Rows from block 5 of the text decoder of a small audio captioner, named by matrix and row number. Rows with one number belong to one neuron. Each number is 128 + 24 x the weight over its row's rms, rounded and kept within 0 to 255. All counts start at 0. After the name is the row's rms in percent of the matrix's.
After each neuron's rows are labels from the 100 texts, of 14976, where the neuron reaches its highest value: "tokens" is the input token at the peak. Only what is clearly more common there than usual is listed. The data: synthesized solo parts of chorales (CocoChorales).
# fc1: MLP up (decoder.blocks.5.mlp.fc1.weight, 768x192), inputs 0-191
# fc2: MLP down (decoder.blocks.5.mlp.fc2.weight, 192x768, transposed), outputs 0-191

fc1.248 096 [121 127  82  93 155  84 163 162 140 119 118 122 127 131 116 126 136  80 127 165 150 176 112  91 121  98 132 111 146 151  66 106 139 140 160 171 124 150 134 149  80 140 166 113 130 132 106 158 178 137  94 144 105  88 126  91 156 140 133 143 110 105 143 161 111 137 156 148 143 129 165 148 117 132 102 129 140 129 123 125 105  97 129 120 130 164 131 159 137 156 128 134 135 164 127 156 140 117 117 136 148 167 124 107  88 103 157 139 115 108 112 136 141 178 133 137 143 156  90 172 104 125 134 130 170  59  81 176 126 158 150 126  73 131 147 157 160 126 124 118 129 154 126 126 144 154 127 161 104 101 101 135 131 142 153 134 179 129  97  90 174 145 125 120 135 137 152  91 119 134 123 145  97 114 134 129 119 153 128  83 123 110 109 140 153 118 121  98 110 130 116 117]
fc2.248 098 [118  92 123 139 105 132 126  70 109 128 130 154 106 162 178 139 107 173 128 101  74 155 135 156 108 147 183 147 166  83 139 121  96 120 118 128  91 159 129 125 122 110 153 133 152 121 109 135 112 114 132 129 154 114 102 132 145 103 129 134 125 134 111 126  80 169 120 128 161 105 144 118 132 130 166 145  97 133 168 115 112 167 129 113 136 193 106 143 127 122 143  93 114  97 123  90 144 133 108 162 147 149 132 131 181 142 163 163  92 132 133 133 129 126 130 111 105 180 144 115 129 175 155 122 139 118 186 113 129 146 175 138 162 125 129  98 108 138 143 130 130 104 118 122  95  93 114 133 152 135  95 116  97 172 176 138 154 127 137 156 163 147 134 148 175 144 160 132 118 128 106 139 128 122  93 100 125 135 136 141 140 129 178 144 117 129 134  81 150 127 157  98]
tokens: "c"; "d"

fc1.338 089 [ 92 141 109  82 141 152 128 138 137 130 108 158 128 136 154  83 102 123 116 159 124 125  82 162 201 117 165 121 130  60 134 166  99 119 103 161 179 151  93 128 105 103 108  96 114 105  88 126 137 144 135 164 121 125  94 119 146 136 123 152 161 124 125 154 122 116 137 157 104 128 139 148 140 109 127 183 116 158 125 110 151 104 155 123 122 132 119 135 151 107 107 167 158 154 159 100 142 131  67 157 106 147 112 121 158 137 147 142 121  79 108 128 177 122 147 132 118 129 114 174 148 128 172 139  93 158 130 132 116 130  99 171 112 132 129 121 123 105  83 131 109 109  86 135 120 128 106  94 149 145 161 115  94 152 137 113 137  85 146 152 156 125 161 158 151 115 104 134 152 144 124 113 166  89 115 118 129 146 150 126 128 134 129 118 150 146 138 149 152 129 167 103]
fc2.338 077 [143 170 129 161 137 133 129 109 149 144 161 118 143 105 129 116 138 169 134 123 193 146 127 131  99 175 117 109 118 153 178 118 158 130 142 151 143 161 131 131 111 177 138 152 134 152 127 113  87 168 128 128 130 120 111 115 165 131 159 136 136 117 135 132 121 125 123  76 132 128  82 130 142 127 110 112  70 123 142 139 142 144 129 110 178  71 132 149 150 126 124 127 132 159  96 133 145 127 145 161 127 133 118 129 126 101 177  76 146 146 130 101  88  72 128 108 109 124 125 126 127 126 118 130  97 107 129 116  91 133 128 108  88 114  82  96 145 126 106 120 130 115 117  73 129  49 150 129 127 139 116 145  84 117 129 130 143 153 139 127 117 128 128 149 101 131 128 164  74 161 116 185 125 116 137 131 114  72 175 127 118 100 161 130 128 135 124 166 125 124  92 139]
tokens: "3"; "4"

fc1.181 090 [135 202 142 107 142 135 115 122 140 131 149 131 120 123 149 150 104  99 131 171 144 159 174 136 170 154 109  98 162 133  73 148 136 131 183 134 166 125 139 133 120 126  72 132 125 124 112 148 176 153 115 152 128 118 133 110 140 150  95 136 123 115 116  86 128 161 154 147 142 160 138 102 127 133 102 127 126 160 129 129 135 131 130 127 127 149 120 110 127 128 111 128 100 109 129 112 176  73 121 106 130 116 137  80 130 110 167 130 112  92 152 134 176 167 133 123 121 118 175 162 144 137 108 131 137  89  89  95 155 127  89 100 141 126 128  80 126  65 143 131 165 162 164 144 178 175 123 140 146 120 128 159 123 148 144 129 115 127 146 121 177 166 130  91 146 117 108 121 140 135 143 135 124 116 128 123 139 171 131 116 157 122 112 104 120 153 170 155 108 127  86 146]
fc2.181 081 [135 126 121 106 134 135 123 128 126 155 128 127 129 135 128 144 143 106 177  79 131 159  81 118 122 129 113 161 171 121 105 124 168 145 119 131 129 119 133 162 103 137 122 133 129  74 125 129 133 128 140 103 169 136 133 160 127 135 195 137 131 142 109 175 134 128 166 144 184 131 123 146 132 124 193 124  92  95 128 144  39 116 123 133 121 124 106 103 128 135 146 136 142 130 127 147  98 165 161  82 130 118 197 142 129 168 108 145 130 129 132 107 128 132  86 131 107 176 127 130 164 130 148 147 132 138 146 110  89 130 124  92  94 127 128 125 155 127 155  88 102 133 122 127 129 123 149 136 113 125  86 101 147 109 164  98 126 148 115 128 136  90 129 162 103 106  65 124 116 127 124 159 204 129 124 110  90 129  96 136 103 147 131 116 148 113  98 130 135 156 130 127]
tokens: "d4"; "4"; "d3"; "3"

fc1.609 078 [131 166 161  84 124 134 123 150 103 133  90 159 127 142 155  89 103 144 166 128 128 144 100 137 128 168 127 160 170 124 115  74 136 109 128 142 127 140  99 153 113 130  99 166 108 103 135 115 127 159 104 134 125 129  99  76 135 156 104 151 162 138  88 124 111 128 128 162 126 128 114 127 154  99 128 172  83 132  98 107 171  79 127 139 165 114 143 150 109 137 122 192 128 159  74 129 117 122  67 135 114 128 128 155 107 129 162 115 161 109 137 129 161 112 145 131 109 158 128 122 133 170 155 135 165 142 104 149  96 113  90 128  94 163 128 165  93 154 159 127  84 171 130 115 148 134 114 125 135 106 118 161  91 154 128 117 175 145 117 127 126 141 129  99 135  92 153  75 128 112 126 128 136 102 148 133 167 156 127  81 125 115 128 132  97 142 127 128 136 126 128 122]
fc2.609 067 [141 126 129 127 126 127 165 128 133 128 153  86 108 163 176 142 208 128 128 105 127 102  86  68 124 154  89  96 167 118 141 147 128 127 128 137  83 128 168 140 127 128 171 152 141 152  99 100 133 137  89 158 130 100 129 128  60 117 154 101 133 143 132  74 116 128 128 123 104 151 142  91 105 130 138  86 156 128 128  85 128 127 120 124  88 100 107 108 131 128 121  95  87  74 126 129 112 100 128 122 159 136 137 128 128 128  89 126 138 126 170 157 167 130 129  59 125 148 112 128 129 115 106 105 150 128 103 129 122 128 128 128 130 118 123 118 167 109 109 112  84 130 101 111 128 138 165  62 162 136 190 135 128 141 128 142  88 139 149 177 128 149 140 128 128 133 144 156 171 100 139 128 129 128 128 110 128 119 146 137 129 149 151 118 161 117 128 127 140 136 122 157]
tokens: "d4"; "d5"

fc1.233 110 [128 132 118  82 125  88 134 140 128 108 132 108 134 140 131  96  93 125 117 175  92 120 159 160 108 133 104 148 124 120 134  91 110 133 126 112 168 126 130 123 133 123  99 137 141 113 104  94 128 129  77 132 137 118 121 129 140 156 172 132 115  97 134  96 158 157 182 168 126 122  96 131 112 169 121 104 123 164 115 180  95 105 125 146 137 144 118  94 129 131 142 103 129 148 158 137 116 138 139 165 103 128 129  99  97 151 160  66  98 121 108 153 132 172 142 133  85 143 132 132 112 155 128 107 147 106 124 139 125  88 125 105 177  86 133 125 127 101  70 155 102 140 136 109 141 123  82 164 131 110 112 120 154 155 124 122 165  96 131 109 119 184 151 140 116 100 119 104 134  81 151  58  96 131 137 132 163 172 135 134 101 131 112 117 133 135 128 148  78  99 127 123]
fc2.233 125 [171 118 149 120 134  89 130 129 134 156 181 120 133 120 128 201 138 113 196 102 122 153 109 104 135 105 127 153  69 143 104 141 145 107 130  80 146  94  98 154 139 118 145  89 123 134 143 151 148 132 122 133 144 102 112 112 130 124 135  92 120 127 128 184 120 140 130 101 119 127 140 128 138 102 145 121 125 189 104 177  84 115 166  91 119 116 136 121  99 138 102 116 118 131 141  74 127 122 141 113 131 144 164 121 172 102 112 167 115 131 137 125 130 129  95 115  77 132 119 107 124 161 151 185  82 101 160 126  98 119 132 135 105 134  84 131 130 113 163 120 151 132 130 134 136 118 152 134 134 167 137 103 135 169 132 120 133 133 135 131 161 100 100 129 119 139  93 105 123 148 123 127 168 104 137 148 144  85 148 104 107 121 167 129 147 122 106 190 163 122 107 111]
tokens: "3"; "5"

fc1.58 080 [128 148 138 128 117 110 103 160 105 147  81 156 148 150 177 124 134 145 146 165 183 147 168 122 177 139 114  95 108 127  97  84 121 125 138 153 136 178 140 125  85 133 128  98 136 125 108 128 128 153 149 172 114  91 145 152 158 149 131 127 112  79 107 127 145 121 109 149 173 128 158 100 102 126 127 134 169 128  95 115 124  90 119 127 121 136 128 150 126 159 119 121 123 128 158 115 126 132 128 128 144  98 117 128 158 106 128 131 106 119 126 158 157 143 134 106 113 141 109 180 146 160 128 100 166  93 130 129 135 101  72 154 139 135 146 104  74 138 150 151 125 151  97 108 162 104 153 137 104 142  81 157 129 167 148 130 104 115 158 148 127 176 162 127 158 139 112 102 127 154 132  70 128 114 137 141 128 123 155  76 184 157 128  94 160 120 129 119 134 100 107 147]
fc2.58 062 [145 127 127 123 106 114 176 124  90 136 118 129 126 122  92 127 123 131 139 127  75 115 110 104 121 137 125 106 138 127 150 136 128 123 154 129 113 132 187 118 127 148 125 120 128  84 160 128 121 127 169  96 126 119 108 128 134 118 125 151 124 123 136 142 106 125 157 127 131 120 128 141 130  73 132 124  84 141 126 126  70 178 136 128 201 136 134 149 155 129 128 121 170 101 128 128 174 125 138 142 158 135 129 118  98 163 127 131 130 106 128  67 112  99 114 167 127 135 142 128 107 128 138 212 128 147  82  53 146 127 111  55  84 124 122 133 173 128 202 133 128 119 136 144 103 136  93 147  95 125 128 118 128 127 167 128 116 157 130  92 155  80 128 140 127  89 129 107 150 123 126 110 133 143 115  78 154 132 126 128 128 121 113 129 113 115 105  90 128 160 134 134]
tokens: "c"; "d"; "#"

fc1.350 080 [128 132 100 127 150 109 131 119 194 162 150 118  97 148 124 113 157 116 150 132 151 136 154 151 170  76 127 108 126 103 152 127 128 142 107 153 127 139 127  75 126 110 153 108 155 178 116 126 187  92 114 127 127 129 158 110 140 123 160 124 168 131 143  97 168 128 167 171 108 173 171 140 133 160 148 112 100 123 150 173 179 127 178 117 114 190 150 143 131 149 128 128 122  96  83 133 128 116  64 113 123 146 126  84  94 127 112  79 111 100 141 127 129 127 124 137 106 171 136 126 153 130 158 130  91  71 128 109  84 128 126  97 150 143 133 130  85  71 125 116 141 131 135 127 153 129 161 122 114 145 112 128 103 129 136 144 143 131 128 140 129 146 130 123 134 163 122 131 127 142  92  88 129 116 134 105 129 178 114 137 134 143 107 112 134 134 128 108 164 128 126 130]
fc2.350 059 [126 129 156 128 129 166 187 155 129 149 122 151 178 105  99  94 134 131 158 115 100 157 143  83 145 171 120 118 168 132 126 127 136 129 122  91 128  70 150 106 128 120  81 176 131 158 190 128 128 144 128 163 107 156 151 108 120 138 132 105 130 129 123 131 124 119 109 129 129 111 133 138 129 119 127 112  71 106 148 138  77 136  85 101 130  64 135 113 123 169 123  46 140 129  97 116 129 165 148 163 133 142 135 127 134 128 104 126 125 152 124 132 126 132 126 129  74 151 127 127 135 162 129  70 127 127 127 158 147  70 127 129 126 116 120 106 126 141 131 112 169 109  90 107 133 127 119  94 135 131 136 128 129 142 123 151 102 131  97 101 127 140 127 139 138  72 143 184 121 118 123 126 154 169 130 134 119 121 192 136 126 118 128 141 171 112 127 166 132 129 136 111]
tokens: "d4"; "d5"; "b4"

fc1.201 095 [139 183 117 139 140 105 124 140 129 140 126 146 116 127 134 130  85  83 123 152 105 117 127 128 135 146 124 110 151 114  69  92 113 107 135  88 113 123 129 119 126 164 151  82 124 129 134 144 104 106 119 134 128 133 121 106 148 117 137 107 134 127 148 150 116 165 144 109 153 103 128  91 143 158  83 125 108 111 138 162 160  63 105 105 135 109 128 132  75 159 127 167 121 169 125 126  91  96  99 145 138 123  73 140  74 160 140  72 124 128 126 134 112 182 157 148 146 144 146 110 129 140 149 128 172 126 114 144 134 129 135 157 128 126 124  97  72 106 103 145  97 138 134 129 158 145  96 142 136 139 147 153 156 183 131 146 140 135 121 144 107 161 177 118 105 109 126 125 123  84 121 131 126 105 165  83 131 166 113  80 165 116 165 100 133 157 156 155 140 130 127 115]
fc2.201 089 [150  68 150  75  94 127 141 112 127 128 142 149 118 157 146 177 168 139 170 129 127 137  81 126 115 131 122 158 160 140 128 117 121 125 127 111 144 149 180 125 116 140 126 127 131 119 101 120 136  94 115 111 128 113 102 141 137 117  87 131 130 108 119 129 123  93 130 149 189 128 154 142 126 127 118 123 136 127 141 134  57 114  85 141 183 127  95 106 145 126 110 113 174 125 151  85  99 130 135  62 146 138 151 129 175 129 144 168 103 128 136 135 107  90 141 128  82 141 114 132 123 132 130 143 130 113  85 130 139 134 113 125  81 113 132 161 188 127 146 129 130 128 130 111 120 148 176 121 143 113  91 127 130 128 122 140 126 115  96 150 131 122 122 204 116 118 115  97 155  88 116 112 131  94 123 125 124  95 115 175 129 127  82  88 128 130  90 125 110 176 136 115]
tokens: "d3"; "b3"; "3"; "a3"

fc1.263 097 [149 133  99 132 159 139 134 147 130 167 116 165 116 107 128 115 118 100 153 157 145 118 131 134 133  82  72 150 132 147 113  98  85 156 179 120 100 126 127 120  89 111 173 137 151 135 106 145 145 129 112 129 115 127  91  90 130 120 153 151 128 121  97 124 143  97 141 102 173 141 124 168 164 144 137 114 104 125 104 107 146  86 149 125 163 130 125 157 144 109 122 126 108 131 127 148 131 128 108 130 102 149 107  90  84 132  92  88 166 112 133 174 117 138 108 111 141 127 115 133 127 128 136 147 156  81 111 119  97 120 116 108  96 148 105 182 104 142  85 133  96 147 115 146 163  89 116 109 116 120 104 117 130 124 143 124 158 128 127 136 111 164 113  93 126 101 159 100 109 120  84 106 148  83 161 166 152 164 127 156 174 117  95 119 149 163 156 183 132 152 146 174]
fc2.263 094 [130 126 111 159 127 128 101 106 153 154 130 134 129 128 186 128 126 139 127  91  85 126 146  18 130 131 127 111 131 119 128 123 166 114 151 121 126  69 126 138 128 171  62 128 120  78 115 124 169 128 127 159 148 104 160 104 139 157 139 133 103 173 124 108 132 163 158 125 127  63 154 153 140 131 117 135 192 149 140 107  89 136 134 136 132 139 177 133  84  88 158 129 138 116 178  95 126 138 111  79 131 127 130 128 141 111 134  89 121 131 112 132 129 104 127 162 139 108 101 114 154 134 105  89 128 139 123 145 107 138 118 154 133 121 108 134 142 128 146  84 138 114 108 123 110 135 129 131 177 127  97 147 143 129 133 153  88  86 120 121 128 139 125 123 101 156 160 142 154 125 125 122 125 133  82 144  91 182 153 128 132 134 118 148 117 151 132 137 132 137 139 122]
tokens: "d4"; ":"; "a3"; "3"

fc1.704 082 [ 92 104  84 113 129 127 170 111 121 131 101 134 126 137 108 118 126 118 130 128 131 128 151 128 179 132 117  99 102  82 123  94 137 172 125 128 162 185 135 121 107 124  99 128 143 124 121 149 189 170 116 130  79 143 159  83 161 105 144  91 138 147 141 165 115 144 181 143 110 158 122 123 150 183 121 166 131  98 108 127 123 120 132 101 164 153 138 127 152 147 128 149 127  92 151 139 172 126 119 126 167 162 132 108 117 176 131 137 118 100 102 168 136 151 121 131  86 125 107 174 119 113 127 105 128 127 120 106 128 116 141 116 145 113 152 146 122  79 169 102 130 139 148 135 129 130 123 121  87 125  67  91 130 128 128  84 142  96 164 105 126 179 121  94 160 128 137 128 155 141 156 123 108  94 153 152 148 127 100  93 129 100 128 104  91 110 156 121 108 133 131 143]
fc2.704 064 [123 125 139 161 143 120 132 138 128 156 128  85 128 127 119 119 118 128 144 129 130 129 134 128 150 160 147 145  75 146 123 128 121 111 113 156 183  66 128 128 175 106 130  72 175 132 115 111  80 113 154 151 116 124 126 127 141 128 152 140  98 103 128 129 127 159 115 110 128  95 138 147 132  98 128 128 100 129 102 116 117 160 154 128  57 125 126 122 128 143  90 172 127 129 175 130 108 114 150 128 124 159 125 139 124 123 138 190 127  84  99 127 142 116 116 127 169 119  53 134 124 164 137  90 152 153 134 167  98 147 128 201 110 171 137 158  66 135 120 137 125 128 134  96 149 129  80 122 129 149 130 126 130 129  92 144 128 128 137 140 122 133 128 129 116  85 120  91 110 133 137 161 133 126 105 126 137 122  94 132 150 168 128  87 128 120 140 166 131  66 106 119]
tokens: "c"

fc1.369 075 [127 142 118 127 154 120 115 159 178 109  93 143 134 140 162 127  96 107 141 157 130 140 159 127 138  84 113 124 154 111  82 132 163 143 134 118 127 175 126 135 104  84 137 110 134 129 127 141 167  93 112 138 125 119 148 108 113 119 128  91 116 149 119 130 135 123 122 173 169 163 129 140 142 150  99 118  94 133  85  99 126 110 149  77 131 139 155 148 155 127 142 181 138 128 123 177 111 141 134  96 112  74 142 117 129 117 127  82  84 126 121 144 127 128 131 131 141 108 127 121 108 108 115 122 145 154 127 178 101 111 124 100 128  65 161 133 115  72  79 104 101 150 129 107 133 112 151 125 143 143 155 126 111 184 187  92 140 149 150 140 128 135 121 146 104 150 129 130 169 130  95 137 163 127 199 151 153 129  89 140 107 136  88 142 120 102 133  90 118 124 125 128]
fc2.369 063 [138 131 125 120 136 133 131 150 129 183 149 104 143 134 128 139  85 124 129 130 124 128 108  78 153 163 125 165 133 123 133 105  88 126 138 179 126  81 146 130 147 139 144 131 142 126 131 113  79 126 165 137 138 118 151 135 146 128 161 142 142 114 115 192 142 132 164 145 106 121 123 165 140 128 151 127 127 124 114 134 124  90 114 128 140 125 165 118 126 125 109 115 134 156 131 161 124 151 156 137 114 194 132 118 106 131 143 133 132 165 146 129 125  68 127 127 160 132 177 144 123 128 129 109 143 166 162 149 130 135 155 126 125 134 152 140 156 124 162 157 146  52 194 123 128 157 165 126 126 160  79 116 116 121 146 129 128 162 126 111 125 145 128 127  79  80 126 152 134 129 191 125 105 129 122 114 127 178 182 151 139  87  70 146 128 140 134 162 141 122 164 160]
tokens: "d4"; "d5"; "4"; "b4"

fc1.644 095 [118 140 135  83 120 155 140 128 161 115 135 108 124  98 112 137 127 125 128 148 133 133 128 115 121 192  84 145 153 142 108 129 141 124 135 133 170 125 158  90 137 129 129 146 144 126  76 165 117 116 147 116 136 123 124 125 129 108 130 119 155 134 115 139 112 125 191 141 114 166 142 135 125 118  65 102 110 115 146 166 120 100 123 115 136 154 151  95  90 136 126 133 154 138 107 130  89 119 124 127 157 171 146 104 127 132 112 115 114 160 141 173 173 120 147 132 126 159 119 154  83 140 155 141  86 108  89 158 134 112  90 144  89  86 132 154 129  81 135 158 114 104 145 125 129  90 121 127 157 145 179 136  94 132 131 116 129 150 130 126 160 187 140 186 157 114 117  98  96 115 124 135 113  78 183 116 168 131 129 112 143 130  85 100 123 182 104 154 119 106 107 130]
fc2.644 088 [ 88 111 116 129  72 150 118  60 101 163 133 118 116 113 117 116 102 140 115 132 122 123 121 127 103 143 117 131 139 128 133 105 148 186 129 174  94 111 131 129 108 157 132  98 148  89 137 129 103 163 135 131 162 107 118 140 136 107 122 130 123 129 104 140 102 129 122  97 121 134 130 131 138 129 119 116 137 138 120 174 156 190 108 118 118 142  80 173  82 101 158 129 128 135 116 121 120 127 192 155 125 164 156 127  97 146 161 106 161 159 173 136 160 115 123 114 115 155 102 136 122 140 134 115 134 154 140  92 206 138 144 111 146 164 139  94 171 128  93 145 164 110  92 128 109 128 145 113 121 173 136 149 124 120 114 142 137 174 131 156 179 128 136 140 110 120 143 187 110 156 116 127 116 112 124 104 109  97 180 122 134 131 168 116 135 114 133 157 136 149 150 104]
tokens: "3"; "d3"; "a3"

fc1.380 098 [ 89 136 159 119 162 173 130 136 146 131 130 116 103 121 156 121 107 121 136 133 123 147 100 122 145 144  98 127 114 139 122  87 163 142 158 154 125 126 141 113  88 126  81 132 111 106 105 113 108 104 129 136 155  60 137 110 178 116 194 120 153 104 121 175 125 105 187 126 116 119 100 123 128 135  78 110 122 115 145 138 142  96 108 162 177 124  95 111 100 166 107 169 127 122 116 181 147 102 134 151 128 143 140  78 112 143 138  82 137 143 117 123 143 126 162 158 112 151 161 141 111 106 135 128 119 157 112 139 168 114 116 128 103 101 103 135  90  95 110 141 126 126 147 151 122  95 122 136 147 102 143 144 111 130 119 126 141 146 163 144 150 117 148 113  94 145 168 130  92 115 127 127 105 137 133 127 150 184 145 148 170 108 133  61 122 150 127 170 136 157 128  92]
fc2.380 096 [150 120  90 137 125 192 119 111 125 156 147 120 107  94 138 127  99 108 162 115 132 121 127 121 132 157 127 124 142 147 142 164 152 142 155 137  56 140 136 103 114 129 117  88 148 132 123 129  95 146 137 110 142 113 127 154 144 136 119 111 130 117  77 149  93 126 132  59 122 144 124 130 138 116 141 122 157  98 118 177 157 153 125 120 120 128 103 150  72 107 125 100 124 130 141 132 158 133 155 152 125 115 159 113  96 186 109 114 150 192 133 125 159 122 101 122 128 132 168 143 131 125 151 157 121 147 173 109 130 129 163 102 126 118 132 138 169 123 142 124 126 122 130 134 126  79 149 104 113 131 132 153 137 131 100 156 127 126 165 155 169 137 100 162 103 102 129 186  93 152 123 208 146 129 132 153 129 161 130 130 129 133 186  88 168 113 130 156 134 140 101 119]
tokens: "3"; "d3"; "f3"

fc1.310 097 [ 82 146  97 128 172 140 167 142 135 130 159 137 127 121 116 140  93 150 142 163 105 139 152 158 123 148 128 143 127 129  91 101 128 103 129 147 138 127 189 132 143 170 105 132 130 106 109 138 114 129 111 143 135  69 130 118 169  75 145 116 131 116 136 115 122 108 159 130 164 119 130 114 164  86 155 129 126 126 127 126 113 117 127  84 124 125 171 130  75 199  90 151 113 169 104 101 118 119  91  98 115 125 117 119 115 146 124 124 130 119 149 143  63 129 130  87  94 110 110 140 135 133 141 164 165 101 129 128 105 143 126 131 128 158 123 128  53 125 144 165 110 125 105 166 148 123 144 134 152 129 108 145 157 101 140 116 122 137 131 188 126 171 150 131 124 142 114 148 122 158 119 143 130  92 155 114 126 134 153 120 149 158  81  78  97 137 146 111 103 136 161 149]
fc2.310 108 [ 99 135 152 120 130 129 145 132 120 137 151 124 133 141 114 132 161 148 135 163  70 130  91 129 131 147 143 125 118 116 131 152 123 103 128 131 126 123 124 103  94 109 106 129 161 102 143 130 133 121 154 110 149 132 108 113  93 124  75 149 199  85 126 109 102 114 127 114 156 108 107 105 148 127 123 101 135 121 117 130 113 123  44 156 112 162 125 133 104 125 200 134 128 139 132 110 111 118  77 154 188 119 129 161 163 167  97 156 107 132  89 140 134  87 112 116 111 142 128  88 164 138 124 120 134 159 122 116 133 134 125 125 125 129 128 137 143 153  95 143 123  89 103 107 154 135 120 129 150 129 126 131 101 115 106 147 129 130 131 123 112 163 128 119 124 156 166 175 153 131  35 118 187  99 115 124 139 119 126 201 134 111 110 127 113 113 133 113 138 157 133  96]
tokens: "d3"; "c5"; "b3"; "5"

fc1.647 083 [130 118 111  95 162 144 163 104 146 116 156 109 155  94 130 119 137  94  99 112 158 157 128 130 130 125 133 151 141 122 114 127 140  95 153 129 118 152  91 103 140 128 145 157 171 128 157 107 168 110 127 129 124  72 101  87 160 136 133 171 117 133 115 156 136 126 139 128 137 132 121 123 143 108 132 153 160 130 114 104 110 131 124 125 157 126 149 161 130 130 148 166 157 117 164 144 169 125 101 133 116 123 126 128 122 128 168 139 157 102 114 147 122 197 117 104  99 131 107 135 125 116 137 142 106 105 152 106  98  97  98 156 113 166 125 142 124  61  95  88  91 168 176 110 169 160 148 148 146 130 129 106  91 142 129  96 188 143  92 155 144 126 115 119 148 158 124 132 109 183  77  74  87  99 144 128 129 159 150 142 126 131 108  78 121 122 127 149 141 151 114 144]
fc2.647 063 [157 118 129 173 124 113 127 164 135 138 191 111 124 147 155 190 141 121 138 132 126  74 127 127 120 154 134 126 117 121 120 123 138 122  92 124  98 165 110 123 129 128 123 119  87 129 131  73 148 145 136 130 172 112 120 152 178 123 168 125 134 186 134 160 125 160  97 122 161 112 147 125  98  90 122 151 120 167 124 129 118 115 132 123 128 146 145 125 136 128  61 127 144 127  95 185 128 142 133 141 140 129 145 159 138 132 109 164 124 126 125 115 122 139  81 140  67 168  99 171 128 136 153 153 101  89 125  78 100 137 199 125 121 100 117 124 117 138 182 149 162 115  83 116 121 121 123 127 133 147 134  97  83 128 167 130 134 126 127  95 153 138 132 108 114 121  75 132 106 136 109 131 119 133 116 159 129 105 126 106 134 130 127 120  83 169 146 128 128 160 131 135]
tokens: "3"; "b3"; "c3"; "d4"

fc1.241 101 [103 173  87 105 166 123 140 126 134 127 131  97 130 150 111 113 135 136 103 125 128 178 121 187 100  89 111 107 137  99 119 126 105 124 130 133 133 151 149 129 136 110 151 164 140  86 136 153 136 132  99 149 143  91  80  94 132 117 130 178 134 116 106 164 156  87 185 169 115 141 117 123 110 150  97 121 129 127 131 115 143 122 119 128 136 112 151  61 124 210 128 128  99 181 122 181 136 140 121 127 137  97 151 144 105 131 147 121 120 156 160 153 135 163 129 176 143 106 149 101 102 149 165 121 133 125 150 134 145 168  97 125 137 119 121 122 116 149 129 105 133 120 113 167 131  71 129 124 101 104 108 105 137 112 127 141 105 166 118 113 127 149 147 110 178 102 121 120  95 142 104 130 160 144 137 101 146 162 138 157 144 185 118 123 120 137 145 124 100 150 122 158]
fc2.241 125 [201 130 144 136  99 114 133 118 106 134 126 120  69 146 180 135 136 148 129 103 186 137 100 176 115 114 142 100 115  95  73 101 123 135 170 107 124 166 116 142 158 119 159 116 109 129 123 143 124 130 108 123 137 117  90 127 129 175  84 114 109  87 139 144 125 160 125 156 156  48 180 128 119 106 131 148 135 117 136 144 117 149 113 139 129 118 148 124  61 125 101 140 165 195 142 129 125 136  82 146 141 141 135 138 114 139 124 143 140 145 147 121 178 137 115 136 127 143  64 127 135 129 144 172 113 131 146 139 142 115 126 139 129  97 139 126 142 170 101 185 123 131 111 119 147 144 103 141 162 155 132 107 105 133 132 117 131 114  93 120 158 146 121 107 147 122 128 140 126 119 109 113 127 107 143 117 159 135  67 115 123  84  98 110 133 130 132 141 138 125 141 128]
tokens: "d3"; "3"

fc1.337 117 [ 77 155 122 118 146 139 120 116 128 135 119 136 119 147 114 183 109 129 131 133 131 171 182 107 126  85 138 162 111  77 110 144 152 169 154 137  69 146 121 138 145 136 119 170 161 125 127 133 141 114 101  99 128 108 128 130  95  85 144 149 123 140 131 165 125  92 144 129 186 136 118 155 149 162 140 137 144 118 125 166 130 129 106 135 161 132  69 120 157 126 173  99 116 136  83 133 122  90  91  87 106 171 120 120 130 174 126 117 119  83 115 103 127 174 128 164 163 134  94 164 105 114  87 105 129 123 126 106  93 127 115 142 122 144 100 142 145 118 106 147 134 115 107 131 114 113 154 145 118 157  74 149 110 141 161 124 138 100 142 156 132 122 163 130 102 117 156 124 154 140 139  90 132 120 149 119 167 126 136 146 117  87 138 119 145 151 126 124 108  65 139 149]
fc2.337 117 [128 130 109 137 138 121  91 140 126 123 162 127 111 160 163 128 112 120 131 123  37 139 147  60 134 128 133 130 151  93 148 121 131 129 164 138 130 111 190 114 133 123 141 118 124 110 135 141 139 132 129 150 145 127 107 129 160 138 129 131 111 132  99 125 124 131 113 106 139 108 127 155 130 117 124 184 151 145 120 135 122 146 128 127 132 132 139 110  84  97 116 148 135 124 132 129 121 121  98  86 120 130 125 104 128 124 135 118 129 143 148 106 126 120 132 133 212 136 133 170  65 109  60 104 175 102  97 143 115 128 143 132 151  90 101 133 130 131 137 160 116  79 124  91 123  99 146 114 165 111  78  96 133 131 164 139 115 147  93 129 108 124 176  80 140 139 131  82 128 105 152 142 109 100  99 168 101 147 161 106 186 113  97 145 122 152 114 127 148 123 169 121]
tokens: "c"; "a"; "d"; "g"